config.yaml
activation: "gelu"
fused_qkv: true
parallel_block: false
layers: 6
positions: "rope"
label_smoothing: 0.2
max_precond_dim: 512
Rows from expert 4 of block 3, named by matrix and row number. Rows with one number belong to one neuron. Each number is 128 + 24 x the weight over the matrix's rms, rounded and kept within 0 to 255. All counts start at 0. Numbers have three digits each.
# up: expert up (model.blocks.3.mlp.up, 16x320x320), inputs 160-319
# down: expert down (model.blocks.3.mlp.down, 16x320x320, transposed), outputs 160-319
up.154:094128164121072128156128128128128170128128128080102128128128097096151128150128109128141128094161123128151122075128128128086152128128128132054089128141128163166128146111125128128128147128128104161108067045111101148155118163188128199127103128128128151128128191128128109114157128158128128128128128167128111128106128134128128128170128128083128128155144057128128128128138128128157162161128128085128128145091128080128167148143128128128128092128128128128127128128128177128128101157149158
down.154:162095128120188108128128128128114073128128068088128128128073128175128128062128128128128129128133128140128128128148128128128128128140110128134128128150128128128128128090128128124151128128128093113128128114128128128064128072128128128108128128128128144114164098128128154128100154128141128119128128104091135128153146128194149115128128033128203128128131128113128128119128128128128128186097128128128101129128184141166128146128089103107121128167128103128128173136128076203128168128076128
up.155:128101157144156143099166128177128080115128128139150122128128128168128141128111128128105128159156128128147182128129128128128101128098117128128128089128128128162128128128145153128128128153128100148128128128163128105128128078094128128128091128128128159128128051128144119111174128128163128082177154151177118128178161120128128118128128128128128128128089115128128128128114128128109120121128128191128153128128128128128128116134128128128091164105128128128138128130128128128128182128128128
down.155:128095128128128128128119128059128128153128168099131171128128128162173128128110128174128084128097128128110128128173128081186128101128128181075128128128160128128135128138103128128092128128043128128128128115128128128128128128128176128148128126128128140078176128180128128141128128128128072128128142048128121128158128135105128128128128112128128160098128147154128128095128128128128148109107117172128128109128110128128128170114128087128128081152102096128128128128187128112128128129096189
up.156:128121153128094099128086162128128128143162146133128157100128128141107093118180128128163121085107128128128112176129128075128128152106128080128081128128092136128131128128128054165162128151128120110093151128128128168128128128128128131069128107141128113128103128128128128128093085128146148128072099128128128099128158132144172108110143128169135105157128212124084120181128128128128113090142091128128128111128134128114094128186128109128128181128108128128128143128128128140154128128128078
down.156:134173128142128128094128104153103143061128128063084093131128153128083116128141128121090153128128085128128099128134147128128128108100128128128124128128128128176128128087128128128150102128128152128128128105128128149181162128128120128128128128133104098128128105128166092128123094128128128128139128128128153178128138128128128140060147128128128128128140128128095128122128106128128128173103128128180113078128104152128128029128075093103128128113128128101128128128128128128128128128128100
up.157:128128148128100128172128128128128128128128149159164128142128128106203128128152128128154164128086077128074128128162091123128128100110128104130128077100128128128128097128128128162128128202128164128143128097128093128064133166128128128067121128111172103128172128165138128112128131115137096128088128128155106091149128128128128128102105128081167149128128187128164148106141128083109087128150128128128152128128095151128147165128128128125145151121128128128104149148128128116128169163159128
down.157:128128128109128152154117105153142158128128143065144106118128100148128176144128128128174183134121128128118128157128128128128116183128128128128128128128128162159128109144128090128128079128034140144128128128137101128156109128152123128138114155128128128067128128077128128128179128106128214109128128095128146161128123130076150128128128199128128128130138128128098178108174128128128128159101128151109117128139128084099128128128053128088128128101154128128142128111128128080128120168128128
up.158:128088104094128149164174171063128128128128074149089128128128157126093085157122128128122120128128089128177143128114128128128128102128128158079128114117128128128131115091128178128128128128123128128099128128089098101137128123128128090128128128128128128108080183128095128136080128148096175128128137128128136128145140110128078128068106128128128128128128160150128154168128128128128128085129167144128092128175083128158128128128148128091135128114151128128150128128128128128128175128170128
down.158:149128166147128128077096128128128128128128128128159128128128128090128097114128128128128128178186128096134078136162142107144181128128128176155163103114142128130178151086200143126140128128170154128161067128152128091128128128128128111091128113147141141128128170133128128128128065089128128117128128123128128185128151122153128128128190125128128128123128155173128128099128128149097128118109128087128108133128128171184111128104128148155094097094101128128128134128128154128119128128127078
up.159:128128097146128093093128128161128128128128128128089158128128105128157079128128128154128128119128096153128128078128128157128128203152128161082174031128128082057128105128128128128128128128156128128128085125164076128128126105128128128128128128087128128128128079094083167128128173170108128098064155110197135128128063128128128128136128128093122164078110144128080128170128085170128128128133128083165177146098108127114125165128128155087176128128128128128128128152128208063128128128085128
down.159:128118161103118128128097128138162128096128100175128128116128128187128128128162128161128128128128128165128129128159128214109104128144128113128128118128128078128078152128128128128146128128128170126173130090128128128128128108128091098111128082170157187128128128122128119097128128128128128128128164168110128128104128167128128128111106128084128128128128128128128128139128106097128128128128128128128188117126128128128084128128128170193090190148096128110128176128128115114132128153128128
up.160:128128128156100128128112131128128128131123120142122127128111128128128114137128128128128110109117128128128155128138125167118202128150128128096159137140119128092128184128108159128147128128128081094146161167128128178128128082128165179128106158128128128128142128125163128149128128142128085128085105086128147128082168128128086128128128128142128154102128128102128151128097081167128128106201128102128135128128128108137164128078128114139125116227128142128128114128131103090083128101128128
down.160:174128177088128128128128119107117099128170128101131128128128128128109128128123128128070128109152168128101123150128154205087128199114128080140128128128128126128128128128128128162158171164128128128128169166128080103119128128107128128107116168097128116106187130128118128128147098130149128128128160146157155114128128128145128128182167143127128140128128146128128064128128128169205121128117128128128128110175120128128128128134170100106128109088147112186128123183128105147123089128128128
up.161:128128128128114077128128207128108188128128085127122128174128168084109098092128128128128150165128067128128101128170132128109113144128128144128149128103121128131128128083139089183128128136114091102128175138128057173150096128103128128092128068105128128128128098150124176175092156157083128094107128128170104177128128128079158128077128136128128077128128170104123152188148123128101128110128116128128128128080128128125155128128143079098128128163128128128128146199152128150128128111128128
down.161:128080128128094128128076128089175162116128138128128128160128185066117121095128128161128183138146111128128128075169107128128128128123128128128128087153128093128128128153117162110128162162099128128128128128128081128128045128128128128128128116128128194128202095128128083104128128128142092128157133128128187128128185083128128128098092112128115188107128128128143117199128128128136092154128128106128128128103128159124160128153142128189066128128089128081128128128178149128102189128128128
up.162:079112137145099128112128128128128128128128128157148128128128128128128142128164128128128164128072085128170128203081118128155128128128128116086128141091128128109128128086106128123128128167128180122109128153128105118147128128128128128164128167148144128139128128184128145128090128128165110128128167115140128128108099184155128128099099128128128176151128128128128161135097128128161166128128172167156128173128128100123128128102105144128128106077128149137128128100128128128128094133128128
down.162:128128128128128128076128187128032142083122156099128128107068128128128070128128098154128128166132128105128128078154128106128128149128056124124092128160157128128165129124109128128128170117128135179128128108128128128128164128128128128128133121128103167094128112128128128128090114125128128072096053121128128139146128128094133128128128128128103128091120177109128097128077128128093111128128143128128128151128128128113197128134128128128098096117072128156128128128109119128106128132135069
up.163:096111113128128161103155128081120135128128095119149128128128128128128102128128128128167127165147123128128179128128178141128089128108113196079128128119128100128128143128128128128128128109128169136128117141102128100128159128113128074128128128128128085130103113128075148128128109128112128128128128102128128093128128161115085146128154128128166157109128222128128128152103128128128128113092095128166128103183165128128128165144152183065128086108128093121147128128051147128192102128128124
down.163:128161099128076128149128128156128128118128128160129128142144041083135111151128144128174128128128166128133071128128128102169136134165128128196128108128128128128123128150180149128139167086185095151128128206175128128073128128128163128128104128143128147160160128080128128144128097161128128128128123100128128128098128128128128128128154151196152143154128128122128143128124128155096169128128166128140123128146098128128150138128128091128128155098128128128128156128116128146107166128109128
up.164:128143148128074128172128128128128128128173128128206128128074128128172167128086128136128184169128128090128128128128128120128128128088180193128087128145128091152155162128128151178073160167128128178128111057128119152042128133156128128092103128105072105128167163128154128144146143128128088113128128128119157128128167116141137128128128057128128112132128128128128133093085177128128128128128066136099158128115128128128115091128126128152128128128123067128178164062128054168134128128202096
down.164:208128128071111128133128128128128172078128153100172128105128128170148128145128091128158084128128128128128169128156128128128128165084086128163128101167169128130128128128128128159128128147064128124186158128128128128157164128131128166128128128098116142128128118128128128128128102102129149128128128128128138163149128158128126128128105160099056128128161128115085128128128128128144128139115075128128128128175128128140122128103128117128102154128128111150128104101127128128131128149142128
up.165:128128117172165095128128099143180092128128160128128128162097128077128128176079160128128076128128126153120095173161104103154097128106109128128128097128128118154161128128128099157128128142128132128128096128181099128105128125128128128162128107146093172140149079128128099128128128141128128148128107106108126167166128128128128128128128128112128128079123128113128135112082128128128155128143141146084128128125128122115168128128128128065156128109162128092105144128128128128128156107128089
down.165:128128153143208128128115128128128140161142137086128190118128084128177128146125128128166128128128118112143128128128128128128128084128097151099134128118128158059128128128137117128075137158056149128098128128159092128128072128128195098159138128128128128086141128128128128091109151128128104128128112128128128128128128128128120128107128128145128128083128128128128128128174121075128128154128195177129128099128128174115156128128138085128083128128128117128128128196128157115128128150111128
up.166:128135151128128128128150128128128179128100114095128128142128118128096104128150098087128160128179128137128157164128128112128128141096128113128074128128128104128128128128110128128128099128128128089128083128128128200128128112135128128128145128128128150128128128128128105128082128128128128128104058079128128128128128128122128143127106128128128128133163109128128096135089115128100156128128128128170128128128128128103182128166128099135128140164138128164128128146100150128128078128097128
down.166:204128128090175128128128133092128128128128107090128128159128128128065182128151128128173134138164128128128127128128154128098107128128128128128162092171128128128145128150137128128151128128128128128111165155128128128128116128119128128086128128128128158128128128128178128128128145128128130117153119128128128128128170158144095163132186128073109128128074089128094128128128128110149065128157169130128128128128113128129128095128128149081165069089128128128128128165111121128090104128182128
up.167:137165128089087175174132128128169196128128086098119128166091154104162070128162127128128152128128108068146128128049207164101180128128128173128134128128161128128128128128105142128093142128128128101133128128145111102128098128128128128084128041128089099128128128150128128128168128128077098112128093128081128128060128128142128128084128147128124128128128128128128102156080096155128128089128147174128128094128164128154110152128128139128121048128128128128128128128128131180128128178117098
down.167:118128094151128128142128108128128128117117128155128128205100111110128128128128128128179166121177128128139143128095128128080128128157114128128128128164119133155128126145128094128128102137123128128158163128115128128128128128128128153128128128128138128128110128128128128143128104102086128091095137128132166128128147110146110072128128077082128128128128128128128128128148097128136128128137115128128165128144100111151128070171131128128128184108128057128197173128128128096076151128145146
up.168:128144128128128128128093128170117188128128128138128155128128138074164128115128128128167110128128091128138128128167128092128128128128128107128128128128128172128128067093128128128128117128103123103128128128128066173133103128128109108128115128105128101109128087158128128147116081128128121128128140128160171162128128167128128090149118138156104128128143169128139128128128128132128128128112161128182161148179099128128128128144156128128110146128082128136171128128141128140146087170128141
down.168:128105128128128145091128166128128128166128178128206136112128146160128128113109128128128088128128177128163129128128080128128178128128070128153128128128152105174128184128132128133128192204092142172128180128124103128105118128128128136109128083128041174128107147128165128175128158128128170128128116128128097179151128167120130128171128128086073128128071132128115128106128144128128145111125177110080117128128128099121128128141128118128123116137128143084186090087116201074164128127128128
up.169:128115128065128166149128118117128097128128128128128130128128128128128109128128099069147119128050128128106128128162128146128128128124128128162128128138128140121141116128128169128109128128139128128114128128128128128157128128128128142110128191111150164128113109128102128128185110128128115156128170128118128146125128158113113128153131128128066128128194157128130128128128160128100128128128205088128128152182128128128128128188081111152167128179128098128105153146179128156128128128158124
down.169:128128128128128147078165128128081124128128154064170128103172218106091199128128128128182128128128128128146079128158128116062105128124139128183117128128128100128128128100128128091093172185110128105128128128125149128096103118128128128090168125112128163106128128158128128128118128156128128128108114128128100128128123128128138128128128110087179114128128109128074128145128128128128111079189128080128150128071128140097128171128128108115128088075128128130175128096128101128133155128107113
up.170:128074158117049116128090128128151187186128128110128128128170146128164089128098128194111128128128166110166128128128151128122128104128115128143172128128128128128128099128128128181172113128101172111128081128128139114109128129062128148128121157128128128128154128139128092106147165128163128128052080128128128128128128158135128096128115128128094111128128128128101066128128110128128128128114128128128115128128165128166128128189149080163149128128128160172128114127128115159108150161161128
down.170:128128128110128128150128128128142147128128128128128128140131128115119074128128128150118163171087059206146094151089110128128128128132115193128080128128166126128155128128128128128173189101173128128091128144128128155128128128171182128128095086128178084098090182087128099122072182128128144066165155128128187128128128128112116118128128093063128128128118128110128128128128128128128126134128128083128128128162171117124128178130128156119127160090128149089128174183156128084108091124099128
up.171:167128128128128128128128128148160108128128128159157128166172128128128128128156128147128128128128128128203153128163128128128128128159107128128128128114128174128128158128128149128128128128160082128128128105128128128128128128078117128085102093128128133113055128102147128117084128099128092071142103138128128128198128111128128103128146169128128138128128188117128128128128128093117160128095103128161119112128128114139128180128128157128128163128098128128128151128094107132096116128094140
down.171:128128084128086088155128056075200078128128150128082128128128128128123128128128148134130111081108131128128111165160128128114128096128143128128161172179128067148128128156122128127128125088098111099128128128128128128128128127137128128173128160162128128128155128152128128175141116217194145128128128128097153128110161128128136154128128128128111185114142095109128147128138110149165128170136128128147080120076091140128128128111128085145099128070163128128096110167184128128147110128128121
up.172:167128095128128128153181194081128128177128116128045128128128128128128160125128155085128102128128165149128128079128152128116124157128128207128155128118128128128128128101102117128128128125095128128141128128128128109085128166083095128078173128128128105099094128147128128164134113168126128112148128128128082128128128128161128107128177128128128069128094118146128071169085121128108134187128143128122128151128128158128128128092128128139128128128207128083149157128123063128121128128093128
down.172:128128128109128168163114164117128095130128128128128128168197128080144128118128128128142133096125128093128111127107183122162128128128128128128128127143108128121166083128158138128116109132192163128128128136126163128113128142128151094165116096128160091128162128128128151128128128135154128092128128115165128128093116146128099098128126115140128128128187156128128128156150128128128132128101091128128128128092162128128128128128204128079128128115128128156116128122171183128128178128128128
up.173:128160160088128128128141128085138128093173128128071099160128128173133128176128128128128128074086128162128128128128128100128191128063128128149128128128128107075142128128063128128128128128146122113102148127153128128076128128133128141098159128128128128152098128128108128150161158125128128128128128128128045098128128141128150128128128128081128110186128178147153128083128128131128128100091075207195122128120109128128098151128149128156059141094128140177103113124128121128128128128102063
down.173:128098122128128195113128092202128128072128112152128128069104064128139095190128128191128128138152128177103152092128150165128144128105129128128075131102175201139126187128174126168128128079101135085074128117128161128128128128128128128128158148102122138111128128128075128093188074128128128116128073128183139128124128128128128128109128128128128080085128150101122128088128087137117148077128128128128128164128128128149167061183113164104092151128128076142128157112153197155128128128128151
up.174:128128128128145128083086128128128098128122128128128118128128150128128133146135142128145128100128200128134128128128109128128128118128090142128099128143159182128128128097099082128128128163128093113128126148128189128128128128128128128128091128128112128128141116113128073128149128128128128153128136160161112128128128128128114128128114127200128128128128128128082156128128128196154092141128128128116092161128128140172128159128157128128128183136142128128159128063146128148062128110128128
down.174:128128180156128128128102098071128128072128156089132128128128128128136129128130128121128094128153173128097128128108128198128092128123128128128128128122128104132128091073128128088119132128128133128128128128128105128128117080128142086132111129108128085074128128167092128128041099150138099161124120128114128128128125128149144110128128100155161128116128128128128063128128128146126128128154128128128092120128149161128161149101128063128128128128128128166128115128172086128189166094084128
up.175:128128128156076128095172128128127128128128094128159128128128128106128128128128128128156128128128147132166058128113128147157128128117105101107128128102128186128110180103128179069185117100128128128099128128128128165128151128128163152128139106128119179128128128128128102128128139091128092163134128128128128073173110128128128139128128128153128119128128128065161177128178128103152128175128128128128104096128153128128128128128162148104128128128124177137128128105157128128176089151128173
down.175:128128128098128111128128066121175128161128138128128128169128073128132125128105134128085128101128128121128161128176128128117128128152127128128128128128157160128128109128102128128128128128093121128128151128128155170111131125160128128137128128138135128128128128135165126128156078188150137097102155096128128128119128128165132143145098128109128128092115119128128134102095178157128128128139090128118099128101128128128147130132098144128147136128150113153113128128128076128128119128112104
up.176:108203128092128081183167128128128109155147128128128128128106163101128107105128111128128148128130105128128101128128128103128128128128075128195128165203165128128128128158128113128128156128128128117114128102100123161128128187128087128093100128111128112154108152128164128128115128145128128090128088159048074156128175128159128111154128128128128128106138067103117128140138128155125128128100121128128128142090128128128130149128105169128128096128128128128128128162152094139145128128135139
down.176:087128128160145128086128128128151127128128099128144128128090128128097128167117128171150128128136092107153144128157125128066171167170061108128158128146128154089157156102128128110173128128107128100128128157102128072128081102172086192151128137128128128101091128169165117128090118128128128076128140128128128139151131112128128128109128080086140128136131128075128128180104128128092128156150128103094132147128128072128128128128128128128128110128129095072134128128128128128164120131192128
up.177:128092128128128113128132066142128128128128128128213153128128159128105128128128128152128072135128165128128128128128128128128099128128112128128128150178101128111128128128134128128128128113128128141162086128128166117128148123142094092078148128128128128128128128099128095128128128101180128128128128128128128131141128104091128078128128128155128113128114163128128128128128128128128128128128140128120083141128139184128128120128128128102128094128128128128128128113101128151149184128146094
down.177:071128095128128128128128128128148125137159128128128102128171128128128159128111128128128128128128128184128095128128128128088128097128128103185128116128128128128155112128128128153123128128097104128128127084128146145104128099128128128128128128135069128122128172128135128168128128128128090128128128113128097128079128151128104140123156162128128128128071128128156128118153128152128154119153128124128128128128128153128128128109082092128128111171145174128128100096128179128163152128128113
up.178:128128128128128150128149095151137128128128080102128128128128128129110128128128141110128128136128128153128128159110158157128128128128128152128097128128129128128115128147116128128144154110128128128128128156128126128128139128128128128128167082129102128128132128096137098110128091116128128122140128162128101128128128113101128128128137128141128128128148128128128128128153128138128188128128128128121128128116138106128128128159128125128158128128128128128128128128135128105128128128147131
down.178:100128088154128179128128110109128128143119108128081128128155100128128128155128133128178117092128096148128095128128128128071092128154177128128164154128128119095147128128104128154132116128119128112107128128169131128079103128128161119096108128181128112128148167128128104149130128128128107092107121128128113128095143128128128128168128128145159128130128094128158128128076128177106128128128128128128128174144128160165140128143128094128128128128128128159156083128109129175128128128128128
up.179:128128128128107155112083128092128132128149185128128128054128128138161076171128128150128077067128168128128128128128128170101124128123128128142128096099135152128074128128128102138145120110128109101128128116128087106151128128178160157128123117128128146128130128133128128180128128128128121128128101174128128128128128128198164128128158128128097094128118128115141128154128118123128128128164087128128128067121119080171128128147128128128128128149128128109091139128150137128128060128128128
down.179:152128128128166127165128085128055128127128128106116135128106128128057128128138120128144128116128141100128112198128128180135128158101182088128108175128128128138161128128097128127128128178128128175128170128159125128128128077128128128128128163128128128083135128146128128134164085152128135128105128146153128164128128128128128128151052158162128128128165128151117111128053128136197113158128128128120128165142128149128154128106161100128172119128154128166128103128128065163128113128128101
up.180:128128076186090128128200128128128128128139128128128128128088110128128166102128115128107128128128128177128128116128081128128128128128178128158128151128128165079128128150128073093160097128128148163128128128128128124113128128128156128111106128157128209128128128128160128128128128152139128114128151139139115128116097074146128128131114128140095108128118166141128128128128148128110128128128128128178128168128128128125157110119128128105106117128149128128136128136150128153150079155145103
down.180:153079128128149145128112128084128110168128128128128110152128128133128128096128115090106128128053148128128128128128128128182154128125128148141128072136128128150142097128128128128118128092137128128128096126116120166128128109083128128128128128128167128103128128128128119089128157128105103121128128118128114128125171141128125089095130128128128128122128128160115135114145128171128182134128135110109128128128107147128098128130145128128128084128128106128102167058128130089128200099112128
up.181:128128173128128137128128109160083074128118134160165128128148128118128128098128128128150101128128128167128139116128089110128128128128129148162128128128128191128128152110175112128093132128128130128120145128137117128128128137128128128134104128128128168128098102128128186128120128107128128128071173128134092128128128072128122195146118128128128112152169128128107128094128128144190128128128128104128128128128128086127128128128083106092081163128128105082152128128128128128159102128121099
down.181:104083128128128159128128090128128091177128149128128128144128140128128141128128128128128119128118128171160128128128128128122112128128128103167156128128166128128115128122128128128120128128081149128128128128189128128128114097126128147091128128128142128110128162128128128167120131128128128128156126122128105152128126147128128128128128128057128128128128110128128123115109128128128128174128187128124128128128139159103128128100128128092128083128133128128079128083128128128144128128128170
up.182:128120128151151128128077178170176083128128149137128175116128128128128128175151128086138098174148128199160128147126128128128128128128128099128162128110128112136083167072128153128147128155122128066128128161128128162173113128130105149103128102111103116128097128137151087128128071114125085128128155069128182102128128175128128113128128118128128133128128128128088128111084122163128093129128110143136128128124121128119128128156213128137128146129101143171128117128082128142128128128158128
down.182:150154153128128128074128128102122128087105128072128148079132128128128128128128102128149128128182173135128127128128145165097142169128128128101172128128146128168128108097128128128093174180128156130128128140128112128143168128128128128128160128128086128080151110137128128153112110161106128128128128112128128128161106195128119128157128142095107128133104128128091067128112105161128104102049128168128128128128093128112128128128107068095188128093128128132128076113128084128142099128128128
up.183:175115128128039151114110168172128128128128103128128121178099166128210112128128087100128128148082128128156134128128147128128136128138114166104074128061157128156128194128128123155119128128140128081128128128128128128154128095128128128101128127128087160128112128092128128128109128128120128128128128128128128128128128128128138128128128180186127128103148143128128128128128128128128128128115128128188116128170152096157086128128128128128092128148128100128138128111150098128145115128152084
down.183:123159123088148128160128081128152128149128180128128152155144128139109147128128134128128084148128128128189097128128159128128128128186128128144175127175105109081167122128103128128128128165155128106128163128079128211094110128142128145179172128128153128128134128128150128128128101187128128128122128107128128116128152179079128128163156102103132128078095128151111122128109128162128139128128128118128128128128128128128183147128174104128141140128152112114101166128128144111128129102128100
up.184:128128128128160080128128128185128105128131138128128128128128105117192128128082177128128085128173148149128068187172128128128106128136157128128128114128116150151128116128084086119142088128110128128128128128117106128128137152128128128128188128128128115128155128128208128128128128128162128160128128152120140143128128113160128128167128128093128128120110128128128078128128118157179162128128128128128131174128140147154132128137128088128141128124146099121089128138128128128118128076084128
down.184:110128108128170128184128119128128128128128159128128128108128128153072128161121147128156128128134093128128128188128086128103100128128095128066134128128128128098128122128128116110128159154099128170082118097128079128128074128128128128135128128163128114100144098159128163115110128128133128128128128128128128128128093102151128113128128128128128128128117163128128165128128128128128097156128180128128128165064158128108146128128140128128067128128128128123180125158128151109128128128128130
up.185:140164128049128079185096128128147139144128100128128128117091167106105113128128128097158128173106190128101128128139128128141119082128128107165077128128128128171128128103068162138128128128128139128128128087041129128131128128103128167128148102128131157128147128114062103124128128150128145133117105161152128082128128128114101128077150128178128084128126210128128069128171128155084119176128128152128128147144094193128128128168132085170128158110095144147124072128128128128176139148128063
down.185:127140128128066128128128142128128128096126084128088093128155158128080128128128128115097154128124128136128050128069128128068149156128128128106128128095128128128166096128091128128171117128164120128128128128189118128128128128128175151128128098128128128128169155128146154128128163138128134128128168094128128128054142128128047128128158162128099128097128128128161128128146152128216128128128080094081128101146128073128128128128128176128113128128128107128199058128128194128128150128103128
up.186:128128139070136159109116141128128121068128145128165128140128128128128152087128128128109128161101088128128140084128128128111078128132128128128092110123128128152128128128181128128082128128128128152128128102145128071158128076128101128104128128121114144105128128128128128148135146128150128128128177128119128128128128128128120155190090128126107105128128128102078128109110128128076134128128098109199128128128166128128121110128128128113128128173128099128128128128174131128108128128128128
down.186:152073163128128145128101128128128128161128200128176128128128128166172159061117114128094090101128133106128128128132136107147128128128114128128128105173143082128128111136097128128095128128126128128156128075128162128145128101128151128154100128128128156128128128128167089128128128099135091163199128115128092185128155159145106128128167128130128125111128128128157168091128128128128163128128102128114182152128119147128128138084144128152128072128128117128077128094128128128140128100128128
up.187:162128141073128128088125128117128162133131199161128128128128105160128128128176128088128101106128128181128100091137144104128112113128128145147128128128128128118128106128128118128128150119152128130162120128075149150105144128099128080128113135113128069128159128124128160128151162166128128128128128164155128128143126128138128123109136128117124111128173151128128128153128128177128128128118099128128128128149128147128108128128128111128128128055128128074120075128128128128197167128075128
down.187:155128128175156144123128045128128149128128128147073128128128122128137158166142128128180128139128128160128128086086128131128138128108110128168128100109128140131128128062128109187114150128115128128091083128141128128128128129181128157128081128128128156124128147138085128128128069128128116148081128128148128135154143128128128128128162133176115128128128119128128128128099123125099194094152128128133156128128128128128128102128128151128128140109128116136128128126128128129161172118082152
up.188:083128128128101128169142128125155128128128128096128171128230086128128128152116117128128158117140097122066128171093152128162134180101178128129128128152107102104128096148128128144138128150128128099121185149128128128080109128159128103138153173183139137091084128128128128128152128108128056107098128128128181101104093135128128128170128128128156132128136128128128087132145142116128128164128175128128154119161128176100167179145128128128169068128128128128128126128086158128107104089136128
down.188:163145140128170128193150108112128128128077128081128128128195089137128113128128128128139165128128128075128128128128123128128128128110128128128128128128197128092128128124185124128114128128150128113112127149128128141128136128128149107128119147128128128128137128128158128128128128155128128091129128118128160128117083128128182128087158119188152092172141147128128085116128128128128128074101135128154128108125128128158166074128128128128128132128135128128128136162182206128169128128128128
up.189:128128151128104128110104128119129102116099128128142114128090128138128128159128128127128128128128128128128128128133128128145128128128158128128120128128128128128136128128073128139107169128100078128128134128097128147128128128128152129128128128069121145128128128092128128128166128143128128128128128202144128164128193089128128116077128055128144128128128128147128140128128128136110152103128184160128128123122128128128128110074158128146119115128128114149128128128128145128128134134159128
down.189:128196128128128162061128126088099157088128158135128128128128154174128177128128128106089121128074128128101128090151128133109132128109094128131147138128128099152128128088128128128128128145094128128128115117128171090128128128074159128128128128119127084071128128135128128162116080128122108128128151143128128168128083128132128128128128128176128128166139128128128163128128128128128127128084128128128128087137128161128142128128128128102128129128128128152128115116152128152148106128082107
up.190:128128128128062128213128131138096063128128128128128145128155085128083128089133097128128172125102172128128128136167128100128128128121132137128101138186088128128128128205095128100094163158145124153128129128128128142128110128128128114102158128128148128128104128153139128033128128128182097125128128128082086172121151161072128128168173095111113098128152128128108123055128129140124128128128107128131128104124139091139128128156144173128082128128128128109128152128124122074128128101128128
down.190:156128128153173128161128128099170128123128128128128128128164128128128128128128109128119088128092132170090185128116145128067077179128071128173218137128148190082172161128170132128132149099085128128096128128128186128128128147084128128140144141112128128117128128128158128128128102128128128128185110128155128155141088164103128128093128148144135111128137128128128128128128101128128128156111091128140128109156127128128128128128078113128120128128128128165128094128168128149128170128128128
up.191:135128128128128203128128128128111128128170128128149137128128128167129128228086198102128144128074102128128101128089164102098128092096128128128096128128128128136128113082128147104128132121179116125145175171152098056097098114128077099144187090170180128128104137152128069122128141128128128067128114070128128128091128128128103098119128066109128128129121128200126128128073128128164128088118090173128147114128128128156128128128128135067128128128128094109128149087128088128128128134135128
down.191:128128128140128128128128109167157093097128128173128118128128153128188103144128128143128128161128128103128143128175169128159128119128170128096127096112181128192086162186109168110128135128128128102128086166183129179150158128100128128139128128128128144198110102147172084128128111086128128128127128128162137128159119083128128167128200128111128106128071128149154128128128102128105128128094146176128128123128128128164128128128139128128128128167149128056128152139099089120128165128128128
up.192:128128128154088068128079128128132087128109128128128128128162140089163150128188146128141150115162128144165128082128128128128176097128098183128128128100128128128101149128128078101128128128128164109146143073060128128136134115117128138128106121128128164128130159128136128128128165114137128131104153110149128128128128111098066164128103128128128128179146100128128128115093128109153128128143141135128128128128128076155128084122085128087114128135128128128150141051128128154128102128162128
down.192:152128128106128128097101083103137104143177128085128133138128128185128130142128128128128102100128128128134128128168128128128094128128128165151170128148196109128128128128108128128128110171093145128140128128128150100100094089128090056128128169122161160128128128128131096188180128128142140128137128092128123176082112161099128128128128167101128152128128110102085128092122136128137128128125128128128128128174159128128128174121128128128113128128139103128055126128128128104127109128149128
up.193:085128128164128128128091141128120141103128128128068128096107128128139142128168128128099086084155128187128128128097128171128111128128100141082128128128128128128113128128128128128128112144168128074128128097128128128146076107128128123163094163095128128185128134128128114128076128128182070152128146087145086113128112164128128128128088128128104128128099143105101128128085128128128169076165128128170145152128140075097128128128128118099128128128128128065128089128160094093128128128112128
down.193:128090077128104128098122128128128145158100128128128154100128135128128128128128102128128128128148181081128128152172101128108150114142128122170128098128128128132128128128128089128128128128128128107128117183128121128130089128128128158128099077161128154128128176128128128128128165115081128128136088128128128105128128178106142128091128128119086128128123128147128144174066128128128128103128128163128143128074128128128128128128128179166154113079077109077128147091128128135128176184128128
up.194:168128177219128068128109100156133152160128090128128128179150128167104145128128112127128128128128128128147102128128137137128081128128208189113185128091128128128092080128080128128122090168140097113129128128128132109066068128128128100128132128130107076182128128128128175128106137165128152128159147128128128157167128128128128128128117128128128128128162087108092128145104107128128164128167084132083088128170141128128117128057160128126179073126128128113076166128128106064128128098088157
down.194:157128103128128128103128074128128128086070135137205128079165128095140142097172128184128135128150128084128159128128128128105128128140124128128162128128128115128128128079161128128128128128128098128092128128118121093112168128115128128128170060128128128167128128128103128071154128159128128093128162128053135154128142058171128186128129128128128128096128140147144128128128128128135179100128111128178198109144179128128128128128176166128098071086084047144128199128077128081128122133128128
up.195:087128167128128128141128077125128160113156163128121138128104128102082089128153128128191116128116148128128128142089128144128128128112097146128082135128112128128128140093128160128128153128128103128072141160160129096140128128128166128144127128128128093160128119128068128128106099128152162128089128138112138077087128145115109128151128095151112109142128128128128128128128150128128165101143128128140153150172128147157141118128128128128128085128105147132128128128128098154094128128128128
down.195:087141089128128128131128128128128128086128128096070163128128128128106159128128141073128159128128128128128128128075143128128128128164154128128128128157127128128128128128108095116128179176136128128146128128128164128128128128128176168128113159128092150099128167128148128128164128128158119128119128146128106096128128128074128169128128128128128169103128089078128141128128128138128095128178128128128128128094128140128128181113134150170181128128163151135128084122128108121128128128047128
up.196:128128169196071155143128158205128128128128128141128128128128104161155159128136128100100085128128176128168082155191128117167128124128128070095104081119131131128128160128128128128147128128128128110146128134183128171128096128155098128107128083128128128186109128101171128128128128128136077128111124128128110076128128128101141128128128145167104128158086121128134128097071128140140128128128111166170128116152128070149128128166128128128128128128128105128128111079128083128142128101155107
down.196:156166084091128128115115094128112128104128128128128128128162128128128109128128128159088186146128128152142128128128128128090153128114109154144153084163128155135128123128111120128128123128112128128128175128144128128134128122145128128128128111128128069122161128109092128086131115189128129128128151142128161128128128128118160134128171128128114077093167104170070128135142058174128128154116128156117128107070128180145128128164128090090128150128128135128128108128128174088135128095128128